From a checkpoint of a small sound classifier: muon at rate 0.016, 26041 training examples.
Rows from block 8, named by matrix and row number. Rows with one number belong to one channel. Each number is 128 + 32 x the weight over its row's rms, rounded and kept within 0 to 255. All counts start at 0. Numbers have three digits each. After the name is the row's rms in percent of the matrix's.
# filt: filter width-5 conv, dilation 8 (model.blocks.8.filt.weight, 192x192x5), inputs 96-127, a 5 kernel for each
# gate: gate width-5 conv, dilation 8 (model.blocks.8.gate.weight, 192x192x5), inputs 96-127, a 5 kernel for each
filt.64 097:136130151170154191159198229138145135106091113107096085103120138112140091118133068105158132084111137087079152126144058199141134192108120149170137069118102080158131184182155136100129083155093083164123172157144081120119140174184129144144166146180120099164141160123151145124094134132099173068148064128143123099102113201165094125140076171127123138099107123135124141109135128151109157156152122063088143124145075126048117120219151124160174121153071138185114081139146098094099145154125159
gate.64 099:111092109160094136126139185136060152114109139070131112136104143153071159109049104124131121190138158071171122087172162163074137114177108144118081130058158116143110101129163084164079132120095168110125118130143135144086173129103069137170119152092132147150173109148177147136120110152134143133148142110113121136148148117179133155139102158123126170134142102078125157176089129138169129108108118076103157139073109130135079133159139116090119100082128129174095127159078117121131153086134103
filt.65 101:122140139193129062167140135124139083134177110100166105155066115135140112155099146145068131117154125123096068092112160179111145110081160131062154125137118100152175146126156109170106170131070103136138083185147137172117091108146120180092128159097108130157102116117104189072137092134156088142129117119146190066169124148178119133107100153137119121146102094098146119124120128111104090145143125107098174105143191178107169157100177150141121124150132118093091225144146066149142113089120101
gate.65 100:130101134144085136099127124100083104107109094058174130085100175139112061172152145133138164167129116149097102177104100131093109138181131122105143123087091121211051085158131056069130132120112093105132153125117079112170152132120102047153096178112154129110149148070119109167146172153142120064140133153152095176115130126172137122088070139135173114095093106162101168141118166127149188095130157129140143120169150172146181091131173123129137083112046166137168048118141031150127094147120133
filt.66 099:092160135094173108136117133149159099144096121148146195118106120128145146063126195205173173122119089143142105137099179137140123100115116060128119098096126107165159120132137120105136116120153105062068138101106185099113145113130152132143126138148090143173124139084090134125147113112150134124076087066170098178105153107153084113148145164148123129092155110130180104117140087071109104133103146143135111167084103090085148164135122167102142170149123120143104100118119058114143109134134140
gate.66 100:137115127124077124168154185183099144104048109141147111092127126163155134128194143123127135124098123045162081101101130146189129120125091106157104136145094086123111095089146161129147141176083093120162168167140158104115142096088126054116135065113202080106185165161118089139083087104099109193180137203106133125087184173130189151159147089110179151092175138069113117113140107145168134147121173089089148163126159159157118167147182106145140114090199173060123151145068120123068161061104134
filt.67 099:120165181103115121136117126145086089139181159096133174121152159133201102133151138099081111110161102128089120131063188164148094137118191120120188131104106079144153149077053165125155147153104072007132113119126127159161182151112153145140149118104113105168136119140090152103109141133130166180145118128122125123116190132142107123120178168120109190153140143144151118116151192220160142146163129069120141120161147149135107128160135164085144148159132121177117133199074134079134098073185118
gate.67 101:135136114090112114088193094096133155202108141106143134148126157121123147161145123070143109148166130155134174141225124153159101108125160150106119077151072128115107143117157148129068155111142187125143133130090143150093103034111139121141141122104094095151094160146200070154108150158184105097142121140137132148131153081198103098100133114134152156103144149178109082153136135155136149100133088176150125125099104149163172118113094124165131131094092109132076169085112175140106120072123092
filt.68 101:130162136136140121077120119090126105121120124090139094131154152138128146136129097132212145156105118105107134108084205158118075166164070116159147143096149107179099128083177128105117152139082143160119101138127130060165111155150192086131148104105090104095157133146164073094088128139136128144082166088144171180129130144117135087136085159160086079076153144089138110104118096088123135184135146132146088105183142135154142172132110137182139142108103112241219128122141051161119118108097102
gate.68 101:063107086114159122138115147101146179119150141132117126125127112160091139128132175193168142142140173093130132074143109140120139091158143115127081085141157097139131082143106107174127144151114123159156129096071140140081164131193103081132146041148121174164124145138112100135135097135113096092106174181110084141135147153142144081099135101136080154093170091106091119167119097152136157087107172124179139137152143169121146146172101120115137210124126139107154091185086120185143079106104097
filt.69 101:138130098113124125174143130098131135134120119189181133143131095209089103143105143062079098116130151113127149161163175218114137084172097106095137121144044164114125117122128081064104113116098120078106159124205107155106113127159174099149115122121111230143153144112142074127164153158170141110162116133116109169153119177140118109089083210204108137118086145120167152114172078140152115085079192121101085188188161084153116137185121151155169139101145160114152185156166138125119145055141139
gate.69 100:142142065131136097114124175103132096122184127158142111142144125108133124203126054133191108102128078144160097066099178132139111165134098108138141182100075139117099119106119074170153133165191119155163100155126129112178126121118085197115157049118106122086106144118114161107087135191130129092157084161127096105114117158174123126165149079159139117173131140087157140137156110131120086099112084146149129072139178108107111136169125111106120107090105086071115097171099114174066102141078100
filt.70 101:136134142146123131112101109099191101168136125091190127105166121127107144098103086149060154130137093154090147126149146164174126128129120105218115157102099160115145150112150143107182125112159127104161151078135150114120153116118105122126150109108095103070104135126074147161088051150069094134097086092174065173130105085127071140143152102134145111147142193100163143160124106151192128128092105090183037150110143134196143088121165144127120161122134092107146127158135138090096139132159098
gate.70 101:161095112176104128092122123082115079151141135076113111126097132121053117087138084140090171150095201154144115114109120135106089090123121117128087146120146094129112184103100107111151097121101127100132117092135132149064162111145136183172156170074087133113107150081180105087169128114071170126141169145160150117121171168135103106094120129173118196207180167119141104144133171120130153099102112144126144076125122177141077173138053096152102140156110139128131111144011119080112126119125132
filt.71 101:153080136066149127189118076088174073169141146117157159161072183109125073145116202160109088108159118111113138124139163127166088120146113093122093159083137160186138112124122142108193127086103120156142160138138073114129145145149111171084130127112140122149166130170151096102142117155140207172101105080134157151205101147076119053118145135117107056155105165122123117098141149098125179121174130190106099176171126122120105064167118116080117121126173081075070134187125120090148100111169122
gate.71 104:102202096134130118196098121120142106074166176130135152129170210099130107087129103100143106134073139147077072125111136088139123132190081162115103100139093133124133139100077103107168140115130137132134129177112134148124127129092084180159180113148106169093161091160110105132118150161134115149117143108133100144180133119139083098097147139084128093120146161115183155110118124164145147201027071133180169147128114197125154149103120197104133075182146150074113138121074075126140171132096094
filt.72 098:118131119164111089115161132116104111178116194167128107115085118124095131071101154137084187108107094122146093155051146125087153156136103093064131152108167160119129080148136126106178102062146165146114108151126139097138150121163075147167101115173108125105068140155103158134149141132166134097085119146156108140133136141137188111099121096095101143115148151130092126096105142139070086148149109129105109162134129208103114135151113097091147069115134126180164088152106192151141130144144116
gate.72 100:143112107161106089156139147148114136173143172164131191106093111119186128111158107105120106130128128152164113134111189128090083148149054105141129162099164082174084165128074157170124105183109157075159131096106099146134125137148040111071155108130153133117090125158114123148141188093117144132158096132086162087113116174165139113132133127127216140080137193088152177072158094116135115110136147157096173184108163137192127125152160145168139169092162065124121068117130166093077098090155215
filt.73 102:092172118090144134106119157137135077129166146082148089119113122098141087106133143105094144123164134115113144077092198118119114122145171074100135113115153103118155160149228141107118104164117136115086124110127194112114127184083139086127171142113106142154141090103140163157142162136134074180094177152114153196112094141115145136125135055189161151113072096083109153111114098102109104138125140067064070109148130066171115108190100134139156138097138081124195110098149124167107113149137121
gate.73 100:090070124112150174163156145153085068175106118141079151117133116142078121112121115141147162103147115154145147129131119106099149148158087131084124098107143156086145090099155155103099072129127169182090150120142117104132167140125077193037099082145164074160111128144146067192139131105157118097180084113183168134111128128106119146128181071050102119099120042129165110135184135150095072138168146117145200116150147132161153096147166190119080117161089109153128084097135080102088089147107148
filt.74 099:147128133141147114103177131176146106097163130109105123146101104094128121146094081147140126152143109102128106159155158187098146083145087161125088123099181121109135133143118107086148154157086131153106142173147106182159050152137188233169135111158110196114125147171157189085089107158151189144160126132155104116162190136066098167094069067204147129159128203113142097144117132092088122104112083142120088130155127065136172114123125100152148150113137136125129165137122095161116189135129120
gate.74 099:072100118122097229099146106164116128121112124009158116164139077117078131101116107127140147176099136153082133147182156107095121134096150091097152084089165132124185091192153177148118109126124156144159095074101115100160121132093134134122171094137084139152165166155124153142118121124111104153140096145094118164142093100070097135142142147149132059118127118144153115176110145047083235123094020108131103099091137149162112161143165123164036154191097136126128138193173169110143128184085107
filt.75 101:137136162109135138158162136155083101114149183150100115087144124103097098144078147169126127163124151121103121114092107068131112133122122128108106153095121136121089163100096152135163116095108129078115132130113078093123111125076077162103097069144130117135128138080126145153126098136152194090169144110107140139126148165117063131099106150143137081124137081132080210121156115079080123102114121159237112109183078131062146102120191161153101119144163127092115127180066080146073138067171105
gate.75 101:147129107164130119058169098127141152115123085138099065124126143161189142110128087182157079136111166165118128081145149118138115159123135152139126152123159130120154086138163124118071146159153106143146140170133123117141120164142158177145133164112112147111074139160141077116119137105124144098143083127163132148152143079098108114136170108245116077204103131121133171124092150136195146127068148098117141119171171085163166126111197065168118131096196115125112101117083093114122131123125095
filt.76 100:122097120153140174149139061073175114127133087126148147111164136129119134141161132107135124140107128188081149115134069073141122119095095147175071120218180208121090130145103121151048126161136141184117132152117152129157143119188171216112126119120149126094161109134116149113088131138123107127203087118115116151129129183169121183139056139117203181131142107123162129177179117118128120090150100132106113155101147141123136099085115125158102165129119088143120119194146197111117145166169120
gate.76 101:049152159104117158106139132075173089143123152128101108101057140132131143100160080169141110154135110134107136135114163156116146124111117181181089139115098116131104116093144146138136073123125138124150180080116134124115148110174085157170120136172127144142135166172201100103048143100139136141039139082170178080115159127111138115124150067143178141124129078127161106119157165122161168150126111145087129147138113128128112127156099087166205133127119163151130113151058165126094165140111121
filt.77 098:136096145157185111154127066113171134123146138097074137087142128105148135110186080091166188129115128116134129130096131129124145108142127127145103154142061110056090085119118095173061120160128170153121147136118102097109127078082127120165122076153144134139079122146116105101143135138123095144147140102109111148118149152193078149129114085150138168160132171131092123131165145158108160105113191186122171062148067105156145164177177198123130150124110091077155141198174076106154117095141142
gate.77 099:176125119137062043063112107117134133120098116197102141138107149167156174154139158093176118102172129162142117144084128131156113169155050157125146144181134128167122169123164168089121154165084201159126089133147142155204109173051117131149125107144118105093172073093110105075107094101112116119151166098123158144154134138121128120118144110154173103195082119102106123141127097172141182132087157134123147110140156106139132114099130110124059177053160144111134151143229094163103120143084125
filt.78 099:179165136093137096143131166170100117107069076181067122104125160080114138114103156115136111121121132118091060181150170145095145124148138139109116158089128108127124110122078125111101135121104109147098138131155147110151084185131114151167147157117127153161157071122105153152178131059098105090104145134132105135165102131083113093149108135132086144146075132110140075147161166108195088155203103125127091093114088106101150142095111110152193141130141116103098139079148152151068150152217140
gate.78 100:139158120169148128133146086083108149086117104152108112150154092102038086077153093136117136137141137150185115142116102173131120097145135125135087161174119149132115082123124140114100172136136118145121111055139136129148146181146128107160145146091096098112154108111176176129105163089120139160168104159071111146134106143145129161096070147175208098086176122139144114133164139126114145151150137075119131160157116105152088122103160108117142116104126126096144116105143115134165129164159115
filt.79 099:191051149119125060142142107105152101078143109172107129182160151094138148114101095099104171092116094108109098204137113180124085123115145147123122098166167153119130124148077125137148147081104170135132157129114163128106156181107119206120126167120109102138109079154112082107127139093146083122115122106113122162125155132093055126105118125097136136145088122161104107134120165107080138131142119147154150127094149182075109138124079130119106164129142128118079182078129173175142167071096119
gate.79 101:156123118126120120121153192087119129134125140129081176136096131106180130130111107110136188090152115178131092165178124135127139089113153093134064094131131113099110078125109124145140094110093119116092166124153056111159095129163115170111139178175147106139112150121174120124130164131125096100145087137088090139107162125133125115066115138141124124146108158106121163120182165144118167114137175126162109142158086171117111200162095143160159103106176098146131128186081108124124102086132102
filt.80 099:154128142112133097110181175143134119142075151150091120038176184144152088067168172111068131101112146168082201133095094164116169071186122151084146134130102116118125096098095159136139069112165179085114139147094111140116148126152179115151178138117098121127093150077142200135131048084159120158128133122137117150121077097159185132089100094152146125102103146088127090113123152106123083140163095072155067103110168191170131098111180118122097117135138140122116129139119143124102134148106175
gate.80 098:162139131155124069104064181184106117095152160088086118161089126110138155118169064128152136131171162144183128131098125093148109191172055148110110113099145124103122134134108063125154129105147175149139126084126113180161143130123131111124123146122141082135147057133133102141135050130065143135144073161105133126099164180137142164155129083119143150052114159126118137143184120100173086131106121159154078163166155113113172099134128079118172094118118110152124087148110110117135161078131201
filt.81 101:123097110183128107134152092144103134157082122102159111102089159136155081170170131106100111158134176117114074143105150148208154102143144111118127117116105122139150151088152143170110171143139092130154083137047125147133061093107062122144184143187103154104123152184090072107094179158148140083176113070154144175128154087135117129143147086127143121063094137145164158108134103143129144097166140117129161187073135108166191134122141102144135083154141140156146066094134120127129164141125153
gate.81 103:132107124131111163136075167148061094171122122144088166186112111094106081137099149156116178096127125083133197160084151181181078122149073124121084133092095131132101135137119144092100109156117122143160109127161100110106139112143128136146171111159155108088154173127109169135137101144107122098146112085140077174128143140064113105115096121115041141092108129143113107126127102124132154117113123148181144121165113120131152191212137190184099130142136123044144129156145091144137128129118067
filt.82 098:137072145138191097206157104158136195140167114139124114089139130106147096151150125094174107111159138108146146128120090103207165132087157120160159123177069128131107100119116158113092150125127159109153175127081149088061101118101123132134104103110188117122117097078145145125128187077147092070159153108121121182114148125164125183081116133152125110104061141112125096122123165118103128112130139113111053089114146097134123180056116148106154109107100113122114120153182101191128139100176090
gate.82 099:144116113126118182119115127156121140165061111107161087140115055066138130128154122091132055121134119177145164119092137223120106132103118148120133080111093106131155126176152119105159099060097138159132133122077135156155121123129125098064162144139100133175138141092085150199144105153177120099186118158119133138105153188129161092084159162156105091156127154139112117112155085151129148201148089115202179166108151074105074225125167149147153157136157115120082080162163116148121130164169145
filt.83 101:111121106146128086145121088067156162097168123132125128132168089165131114150101170156095090135136113142101030143096170108081174131179088084155136185186171113123153131139133137120087138091135186122064106084114123132098203070139136110155135170102191131133111144150141074148109096162147104131093111108208095220127120104182162114153117139151104124132177139167130095082139134201118107114199138133095182122113089093108098204086135148150136122115147211100144181094142114106124134168142096
gate.83 100:111138170136121112124100106098137085080138099120116111200172109152088094103113177169111163144149126134117147115139081167144116138168148126143146141101135146106113153121091086151106121132147085116083137082066115153055101133184099104136090142162128133067122150060143134139124123169149132091118136149114100166156100139206107105115103151109069119119159172155149151081120168162181099184173145217123123156189169200176142108133123183124146112137169154111148131103140128129177115102133096
filt.84 101:116131099171093105157086133099167099137137110181148116134093165097097135074082093077160125146147114126123113147155110126102126090131146079128154165128141159165105111173141119070114113198192077145120160149111107115179160089173094114120150178106157117127131128086180191099144141154166110114202107099120105133124175157127147119116077153070198116145139135107198099084091160243125146073125117163220086103131165139134137126140120112106132155137131130120186089145143093128123113139102128
gate.84 098:150131114080117123094163076123144156091133121073142136111129165141144150074161179133087107180124179131094077103102102148134140085091096132056121128093069134099133098171127141130157163168145089097151092110112157149145111143136136095166078184125120165104117162124103108159076040162144142157114135160163136111161103086193166167123132110100158149144053123129149136117048098152148118140104121162114200139099126122156129182146163152129082167080142111155122126149089089125165130170082120
filt.85 102:080175169146096137140148092110133113131156116059150179133080154118109141140092197133094130133155087163083162123182075136188114126138171102117092117134172137126146094116126111132086152117136105110097124134140153148125110114136155108142118135129165130111124165111095128153166084106109066167141092173123136141167107116126098153088115142058087128071181135131097147192087150070132108086141193148133098118099145180150062156101113176169100112159127102140108191098165094118081104098162134
gate.85 100:132103155103101131168161114066086106131127119130128145153095135095134127120137185142104177086130134130131098194109199054134120139124104135156086106165088091080117108092123144059116066121100106087145138127120150138149144102145074124075111148087133150191118120135056137059184105110118125161119175136154105157130086185163158161135141132156178167182138100147113117171135184127097069122070177124158151075165134177097118197080096116147114098089124086144163137160097138164084162048115174
filt.86 098:117140130159137118142157088165051094151095064108159069117128203112120108108148149134143178177127112065060086172217119122111152125089188118117129136124159141118082107111166107135092116165133099129121106102151095110150106144139071118115137164120165130126150120126140181115105098135145129150139156129096134099169106102158146150104095094141111054088131145171127190146182150129104144110098136100081110082111164153089092099132122099108163134147126076138087140134125119102101069103125115
gate.86 102:127107152134114134125104057179107144112123130106156160100089110093083080191170110061156141155119100144054077206129133141126103167139169142099135084136146119132135141098134174095104094120141093130083121139111113138140160103107162124135056080119140138122148147150149082061092129130147115110081111153178143123089080144095086120126132121102106081130210159121098103171111128071105134125132081088143189144157072135142174169169105133107199143085085076072105143126101050153174183112114092
filt.87 102:092168088175134107093117132187154137076130148102099104091184095103141086083194165091009125110095130133133115137106105124127136067114113091186124095113110123145133193163113148185109129118094147107103149078176142130112145129124169121132143099148097123130135087117132160209082122085151105146068082141115131099135077129109071110097136112100127121091081116113119138144152135102147143140131117148151122112143163046144140182131116088093095144135107130137132178108173121069101081168149154
gate.87 102:150121125114062153140117144124125072122143121142120145131165157154054105117184085132133127119191153126143103154132125055144171120099145173101147155076137115119089078099113112155143141108098102161101073095148084074072150117074074111164209105065123117113097065075090178125126096087098136132112087197136092109114120140154126122164138077138114085154140133124110188180131151121143138112086153184142176131205125136147103125176138166106171185130095130103124081102170100095105132113148135
filt.88 102:117147124159116156100115074132130138108186133135140126097138095117121108077186131133089097119106124125131161137118141143126115164127134069147142127102133151155152134078135118178122065124130129107139168116255113079103125167131127132134183117170086111142174154127154098073121016126096125102110136183131150144117133082137103160145158105148134090126118119096087059181097165144142165137139156080076109111156153116169169056103108166149150063115134066131091112151077133088164127062137126
gate.88 100:087089128111107124150097221122132121133145121163091122160165091095201175053158128179138083103122166175122107043064133175141087148132111102119148110117114099095120165102134134130146100127190114128089172090147074152090162094185126132151085187090117118106164108109170128115142123097131136113157170124153143098126132155154094118163087148112107104107158114129105100119147130069108124191135113051099139079121115140117110118080166132172153091139099145090177083118162159182147143147164138
filt.89 100:171132119109172127045110208139071113116194115151130120138058119131110146126127160154097108134132043113165124107123118134122118074102064121108159148111129106119077130073187118163161149133157097140129105115129161130093143086124131152091125114132112125111140099114148194107105096129157128149175115122155139130153119137110152152092104126136207119039119114070105209093073077127158107080097138140162182130118078119092111100178188144097165106145164136113095168183113131146110126131124112
gate.89 098:093127096131094129120144136145120151144127129158187165165146099043113098155113085099159179136108104105133093091095127145075060125121167123122097143128167144107072114137145104097117126118145170125133092130139096128137045053155062206068129137163125144100172098108099129130127140158068045150154064152179126116113196122128091122142200182106079154172125148141134104110136130186133112097163148065159207160138175100125120088052144084122117116123067079172134162075108169114104137064089165
filt.90 100:153118119142099124147107029142126106113123169131137107082132094095107101117100114123113144152106133114084156174106106115151120141111162099107140120099148175147110131177118140106178158088105146214143077145139173104126114173101135188156167152126144126144141089111165145106135112062153115110158172130173124116112119144186169094124120143165142087106100127135130158149130123087122072108160208155107115118153107195165119136127130142063129084112165122166110125160131103140119095118157136
gate.90 098:087152126147105141130143107144087189111151101122104146186117152112170100120138110115154120107146159164148160129147126118068151140127142198155096144119135169183070127126130117121157141159059128144107122116105162182111155114089167100131112126142147112161140122164167119086074152180210118121129127133173096128146155159117188170191209142135165098134169086128109125099178197153142141081072117170097096126101134105074117128182139134167137124142074166112151191142066048128134166080109121
filt.91 101:162126134116162077116135154041141151136119149098112117091153058154122136053091128154129101123145134133124125133122137137134142145178145148148107159173148135143163142122133222131085116125079102111137133102142128142137127123138149110110114165124110124130096209133088145149192162145119150119177130145126131127111110113181180118118085133114164131075118108114108170139150079152196116149158130155106146124095125185155169137097111209058109075145201170127143162124084178037133157111126073
gate.91 100:106150142122120144047144123107121111081135117113172073157068117148126149113153135168119063136127153079131094131131059152161091112157141118114099150130095145109111137186138115123129142175211119112132112123119100134106135147162104090165186170100169121150093155106103166161141142131135151139069134077090102139138148111130128180131116118111167148146078097128137076163132142096112154086042151134134094114181206143148111116094137128134091109171068158132085093132107108170142138112127123
filt.92 102:146074082089061100153147153188121118137104112102088145130087124183168108132103142147129170058144172108157148161125097105135144104141187113163097135145131131109118171134122133180123158168121162125184138077130103141174096106137108136087185136128138096179165119126079124186131173167123131146177187133135083086103152111114124148100131116171072160111124114131163161127158140138195194181070192122129154154086120158123151113130114145083065074131115101171056210144128083176120150141119128
gate.92 101:141150149150171149124120174159100132146149113137048186154098097076141083085105131092109093136167146099088134176143146147123129079132134140100105097126154090140105099154135094167180156138128128122131112138116095143123215105116099108111175159081135145141123175118116137158110130091123103131145101077183102083132128141164109162155108210118123148119134090119126109150093077125135139134070117091137134157158142118109079153117145112154154114101184132130120142087138135144173156196123137
filt.93 102:150169138120138086119122126153183149150118099123140152098116112155113128148132123145180185112131098161131131111117132118119198131169143106131083109191125103190158143169157150177067177108069121139120161089127175182108150115142140095118099160063150110129134115110078135125099111099162100155169154145134100124150142153143159084109091118118089108125082080134160102092121034132187177137145069070105154112101125139117101159074133119116104133161113176130097141151127118194120122185187131
gate.93 099:158117129063109102183141092201069113057113144139105183122174105137097135166124150146187106121156101052169150159118170070156130163102108168115161088188116155135115182109158167131191121100092128087084189122123096155172119133112158129150121071170151089098142122132137099116109156155118135140163094166103128106120169160083160105071141131164155139135172100176148120111130165123118145196065130118104187108134109177171175179133180102153144136075081198167142076115180135151106129134123133
filt.94 103:099145148144143125135121121089139114118111099161115141084080134100133099115138153083134108165181106154144129102143102202136141178096096091108140102168089159114095150099126179102108134100120084127063135166107159152109100091115161150125119109153138144097099133146110161116129166143147137097119127094135118118159137142122074182113120143047094106067125148098094140139137112195139146102125100167096086145057128086101138077163147102099183140121123155080131094063115064136135171099131117
gate.94 099:165160154100142134145132110082109113160132098143119125103100124110179128149100088141115129142127088159186173114109126098103135164100108096138135130124084068120111138161095100096113138099070153123130111121127120077159117096084107141052163142142064094154143145132062085127211157157076165136131143160135117111119143180084084168199187139153135105097115172089117123165080125140133193122078098106161160142146161126120196089197134155160112093117105167090145101119136078097070143092131087
filt.95 098:098108128173114114078108130125157088117098137047140126108120133114126105128154097146142139168124126097113112096122153096171187106121127127157105146145115059125112101107117128134099100136068145131080126172113099139103113186090143131133160150108176112113110169128134064113166154116084124115175155160139083132109172151177077075142123135174096085178135146165033162139161155115166158169136157083122098094147159125140139135081157074169125127140100084109080095077135065099157121138149160
gate.95 103:130132113126127080099080157127073135116165153115152116166178110141085040128096116094095131153160182155162166102126116128106152129093118089132131116108153159155161174098137136092079108140108082035168115174122112136110150131138138114125142190131145133197107137153075127151135158115119119092157147097086078121135144152098080104133128165139058161164138167136117121103101135135125128156131118085137103141073169141166179109174210111156187176095143128136162102122134177111142107099182118
filt.96 097:182160102135123126111068078146105160177097110098159168112139120117138170142138078134094141124149134140111142141137095085083140103137151108127123126105073134156136080108059113112107088113093125098092180117106094112120141161150105063093156152110121126183073125129132132129159192124105121116127137139138115174130114110163189107106136173097102102166076128152124091086168193071166141114100127111123128109117190145100134173121155166105142168181101060154142190176115160108081126113102149
gate.96 101:121168121169148117081105093140140103145121143191080135089120167148125128117150158125166086103073169123159114159094133104076115108118127149102135110157143102149084162152113143169126117151180127177138096136108128122170128150117132162144111140127173148123185133113163139114162138089142086121151128105073123094101162141085092098168127188119161083146091115079069131152153093130142123120176082088114081130122216073109138193108182137159072133127166112149117175118163094098108101139142119
filt.97 100:108151136085150071120117144190116166108186131108122105140080107161168167133137108127133131151112096119112147199117158064112166122152131134147177157159158115144123138150147136109108115139114140117134127140140096209173153124119108159102142083111146052115071080130084150149139149103087065150157148096144135086100150119078142125173122091162172107096172136132114161063086150183155144086081127201135092153164108144183145095161157119112189127117203134194101169140116103085155166090139161
gate.97 101:046123106125110155096166119177056074145161151057065171131119104080097129118188106114183140195110100108094119131128130211107131124122126170103087116084148137154134159124101087123128165096113141128081124106176151134100082079151230136156072156140130112134067104122130095165061155134166118177138133078116095148111063157133102142075174093093152126126168132115102161164147146109121114104132119140096116184143073137180152135154098090162162127168134081161164134165151095125125129074123114
filt.98 098:116115152158116115083120168164142050113089123141150157102126122088099140121140176133171117118157094150109122143197197152130101122065120129094088146121144159170180133163148143114149110112126137149118138148124099108204094065137113165150121084073153086122100098153167133137118142119114158129118151131097110121145102119053126139165152136122177103136113141141098150166155113113121105113113124120158130165121128086139126168147162068104057141097127059175106182127116167130074126078142142
gate.98 100:147141143129086094097127108157106090152117209161093112153158140145146159215194146103124141137124100138198101136087155117131153103146231127149132167145172128117173149075157138131073160162135144106094145116098114072141185118126079126099092153117133115166139114099167095157103105138134099105218156124149113134088125119124148167158171105154195161139182132124171108096082186191097094110143084165127108080160157140122127133172079143108140149121159085085143099149074088113119212152114076
filt.99 102:122127097163137131115137100147130074165126088138163114124066055149103118133102171163073150186084190146089089144124131114134157090147093144156115154077122105103156110116083190110166183118117125141077133109200077086133093156126154135164058117114140190081175092144116124163076159126143053097123180097106054130186113099084161137231173054147022163176088148114128056163121133095076113069126166133202111101122160079133070143119093122130146080126149139147131065176163126119042131094148167
gate.99 101:122121123120162046136139119150140102182063085085069112124098097097118105134152158115181077134129143104087164123100106104120131043109112129182111151083114128097155190148164115098164097142094116104152132079104127144089071144121041110075167130138103113117115097148180119140060111171093175167181075141144113149159154171150170134173150084129121140158124135160116121108200165167125133068046159106093140153115162154093087108157139162133167145102105072167095142099063111074119143111144100
filt.100 099:122122143089137151153171149141062136174125134069175120124177177159094079138146184142133117128108084155146120174126102098113117119111144128121111130123084117122124103166136136074180109115095086164128125099120145088093124131141119123134140133056133125204119134080114118092147109158179115172073133101182086093117123091131169119108080198156156126141150134156182065185190136094070169110110084106154135100115138245145079142164123092101103108152184110127187100095166169102063096124140102
gate.100 099:147135139118089122073149142131199098135090074115116071101082093137102086099125116138102073126134183173089141129119129140157137151091107117121076115080150126102114096139087121116121075101177089102078106128155066094128099135117170098117071082191090135150117143168093112162115199131134114174134157102148115134115127119128167168104089082128077117146140153087125198181128125104161106124132127161180086135152056152109159135136133125140112061178101139139129122076057160136139105137166156
filt.101 100:189171104107113099151100045105179119164092145175099114132182155146143064080056094120163116110123188107089159141120097122090140158136145120153147106103127119136138128105194143103132101129099139170162105134125088127160112176162083189198167141122145089113138158074144099167125144107096192172162139119121118123117173135147176148129190159192118157170136126109103131075141150108175109125184179038129154108153144125086092070134102130192089097137169094188096169086153105123120188141087130
gate.101 101:117129144138121159145106152055128114113108121190075034106162097133128133079134120127168153107197151112162167126087124105147114148124174051093173162131141185077192136123121123087113057098149117121112098103140054112088142118114158175212090121161177098115131194091117135074116085125121132128158150118089127102042175124076160139129123135108118180156134135120146142148139188139165112138162146109148103066169141095143132100098096179084120143136104184062105051158105083133151133115131137
filt.102 099:126102173115098028086171124169141116150142148120107112162124076162071095159121146110108124136108150122168081174129098104179085159075177140101134139118192107136095058148150141114110142148096179114072107140189083119107162101135169161132123166162122121164173105117128134135133112127116135126129138129152151082117160067126137109101178174049138148175144117125156112119042147103109198099127214094123177110082122077165195127065113098119067083112154088208146094151040150204133068131079120
gate.102 102:118093108145152073149062051128137155138138108114150111162140064133114111143116088198138123096080135146111138141130156138149145139147175141164087184138159148165059130128159152133141093109125130117137144144093126133168152155083196104121126134190147128090086101159111106166127179148129153109110142116124146094136182106105178130199097103090152163134096120074125147125124130124094175170128185197143202128126144088142104137106122144120145165166087093136146185077152138084174095163075144
filt.103 099:078140145087175105141110181170152103116141120120095133152108170119124113089156189106110072198147137224153125122136125144124136127118126134137136128154122167119183102114076107098158131168137064152143135167134134126171168125120117160127144152083176149127183124109140139130079098138135129140124129114154169232086168109162108180153156070090063115058162149165150181098108099149116191208115139188069105174156125153151132116127126121099126118119113118130106151183133136150146095088084136
gate.103 099:103178119143097134092163061141115087151129061123076112146121197138130148108147149140116107143171210116135169124168134108163122145154137115096093142167082124075076154114147100117079116138106143175143111131145081104136138135115133119112062088110101131122129134125120090126119139174098177176129127113131138161121143140177176171042090118123074110122124192104132181115071105103077128081126159107142166114117165160177184147068150066144194128157153087120163031094134112082133116151169139
filt.104 099:075084090157157121166121153149170120145091143143132142084106176115098096119137138134084154158130160203091112159144143108061122122091094122153137146098079138139106119125077166096187112147117074090134169105099125116083142092145080110155099090052165158083133110104146112157089146133137120107077146137148100155126107146130139173087177168145082116175080152164165158095166165149105061118117131116116134119133123132145143119126107133115137096118109114098092167086115113123172159129108137
gate.104 103:127133121153196087106076129050079174095111116225196149081172129128101132143148123129132123076116118126129079215118120132158073106101130108113084127168120159168090095127124109112102189128126160132131184077134131128161160119064186104120123106167117129131098122122193058122067202088116101154161099186144112137122156156095134197133078181138155129067127114130137108071102131136125143137086179155098197097125124118181145167134125133120074118139145095177098108114099158091165089096115102
filt.105 098:130147138113116114111123105160189157118102121153102108148178112081164092107107115098126108149134125123128161142143060134168104096187121184141166152130158092137100139174139126159165185107145122110144083133159122175157093140094124086174147135147170110135210168129111133157086119108119097144076172085144167143113120099151157118141091102105121134087077089111177204134116198112123051153138138116100156107136151114145105074130151118141047106083122115133183191090142110150120122148096075
gate.105 100:134118111135168163128159119168128116150056076101119144124114134113147144110142129124112159156145096140099118191128111120152174122136132158158110144046132144164082108121185152117109098153112111072120162117112085084161079154126151147162146130130187144113108160139162115135090187148075089145176154092154148152152127145158136103129130103155150195171124202134148098145103102121134115133158113083116132108122188142095112151146123104141167164167179107147122158132166139085134147117146146
filt.106 102:073150121115122099110182087129090099129122142143064139084155126136184096139119113135120045107186150153089089124185155112128112136146139120127139162110215082078146102111176133163200076156078208168109128150137119194115126071121180112164127131124115099154142201130144157158099108091137136110179139159130090107102124116090086111119141112117096113201094108172095167093127136153133141170192198092158119159138166082094108101113142103121106152116096153110106138099154140092142085143088123
gate.106 103:158143118154150165079194108090162121160058094070123167149169143117137133143109126137118104220208161119094176215086057146122147126154124113111148141097144178132134093172088142175111158138077156083093141151130138148142096086102120122157086161151116106191183106124114172139114154121128092146091213089176114148082095188097185121113167148136157065121112143138046176123156154094112221196126127124169074125118126086190131148106108134181112150151164102147101099154104089126111126186112093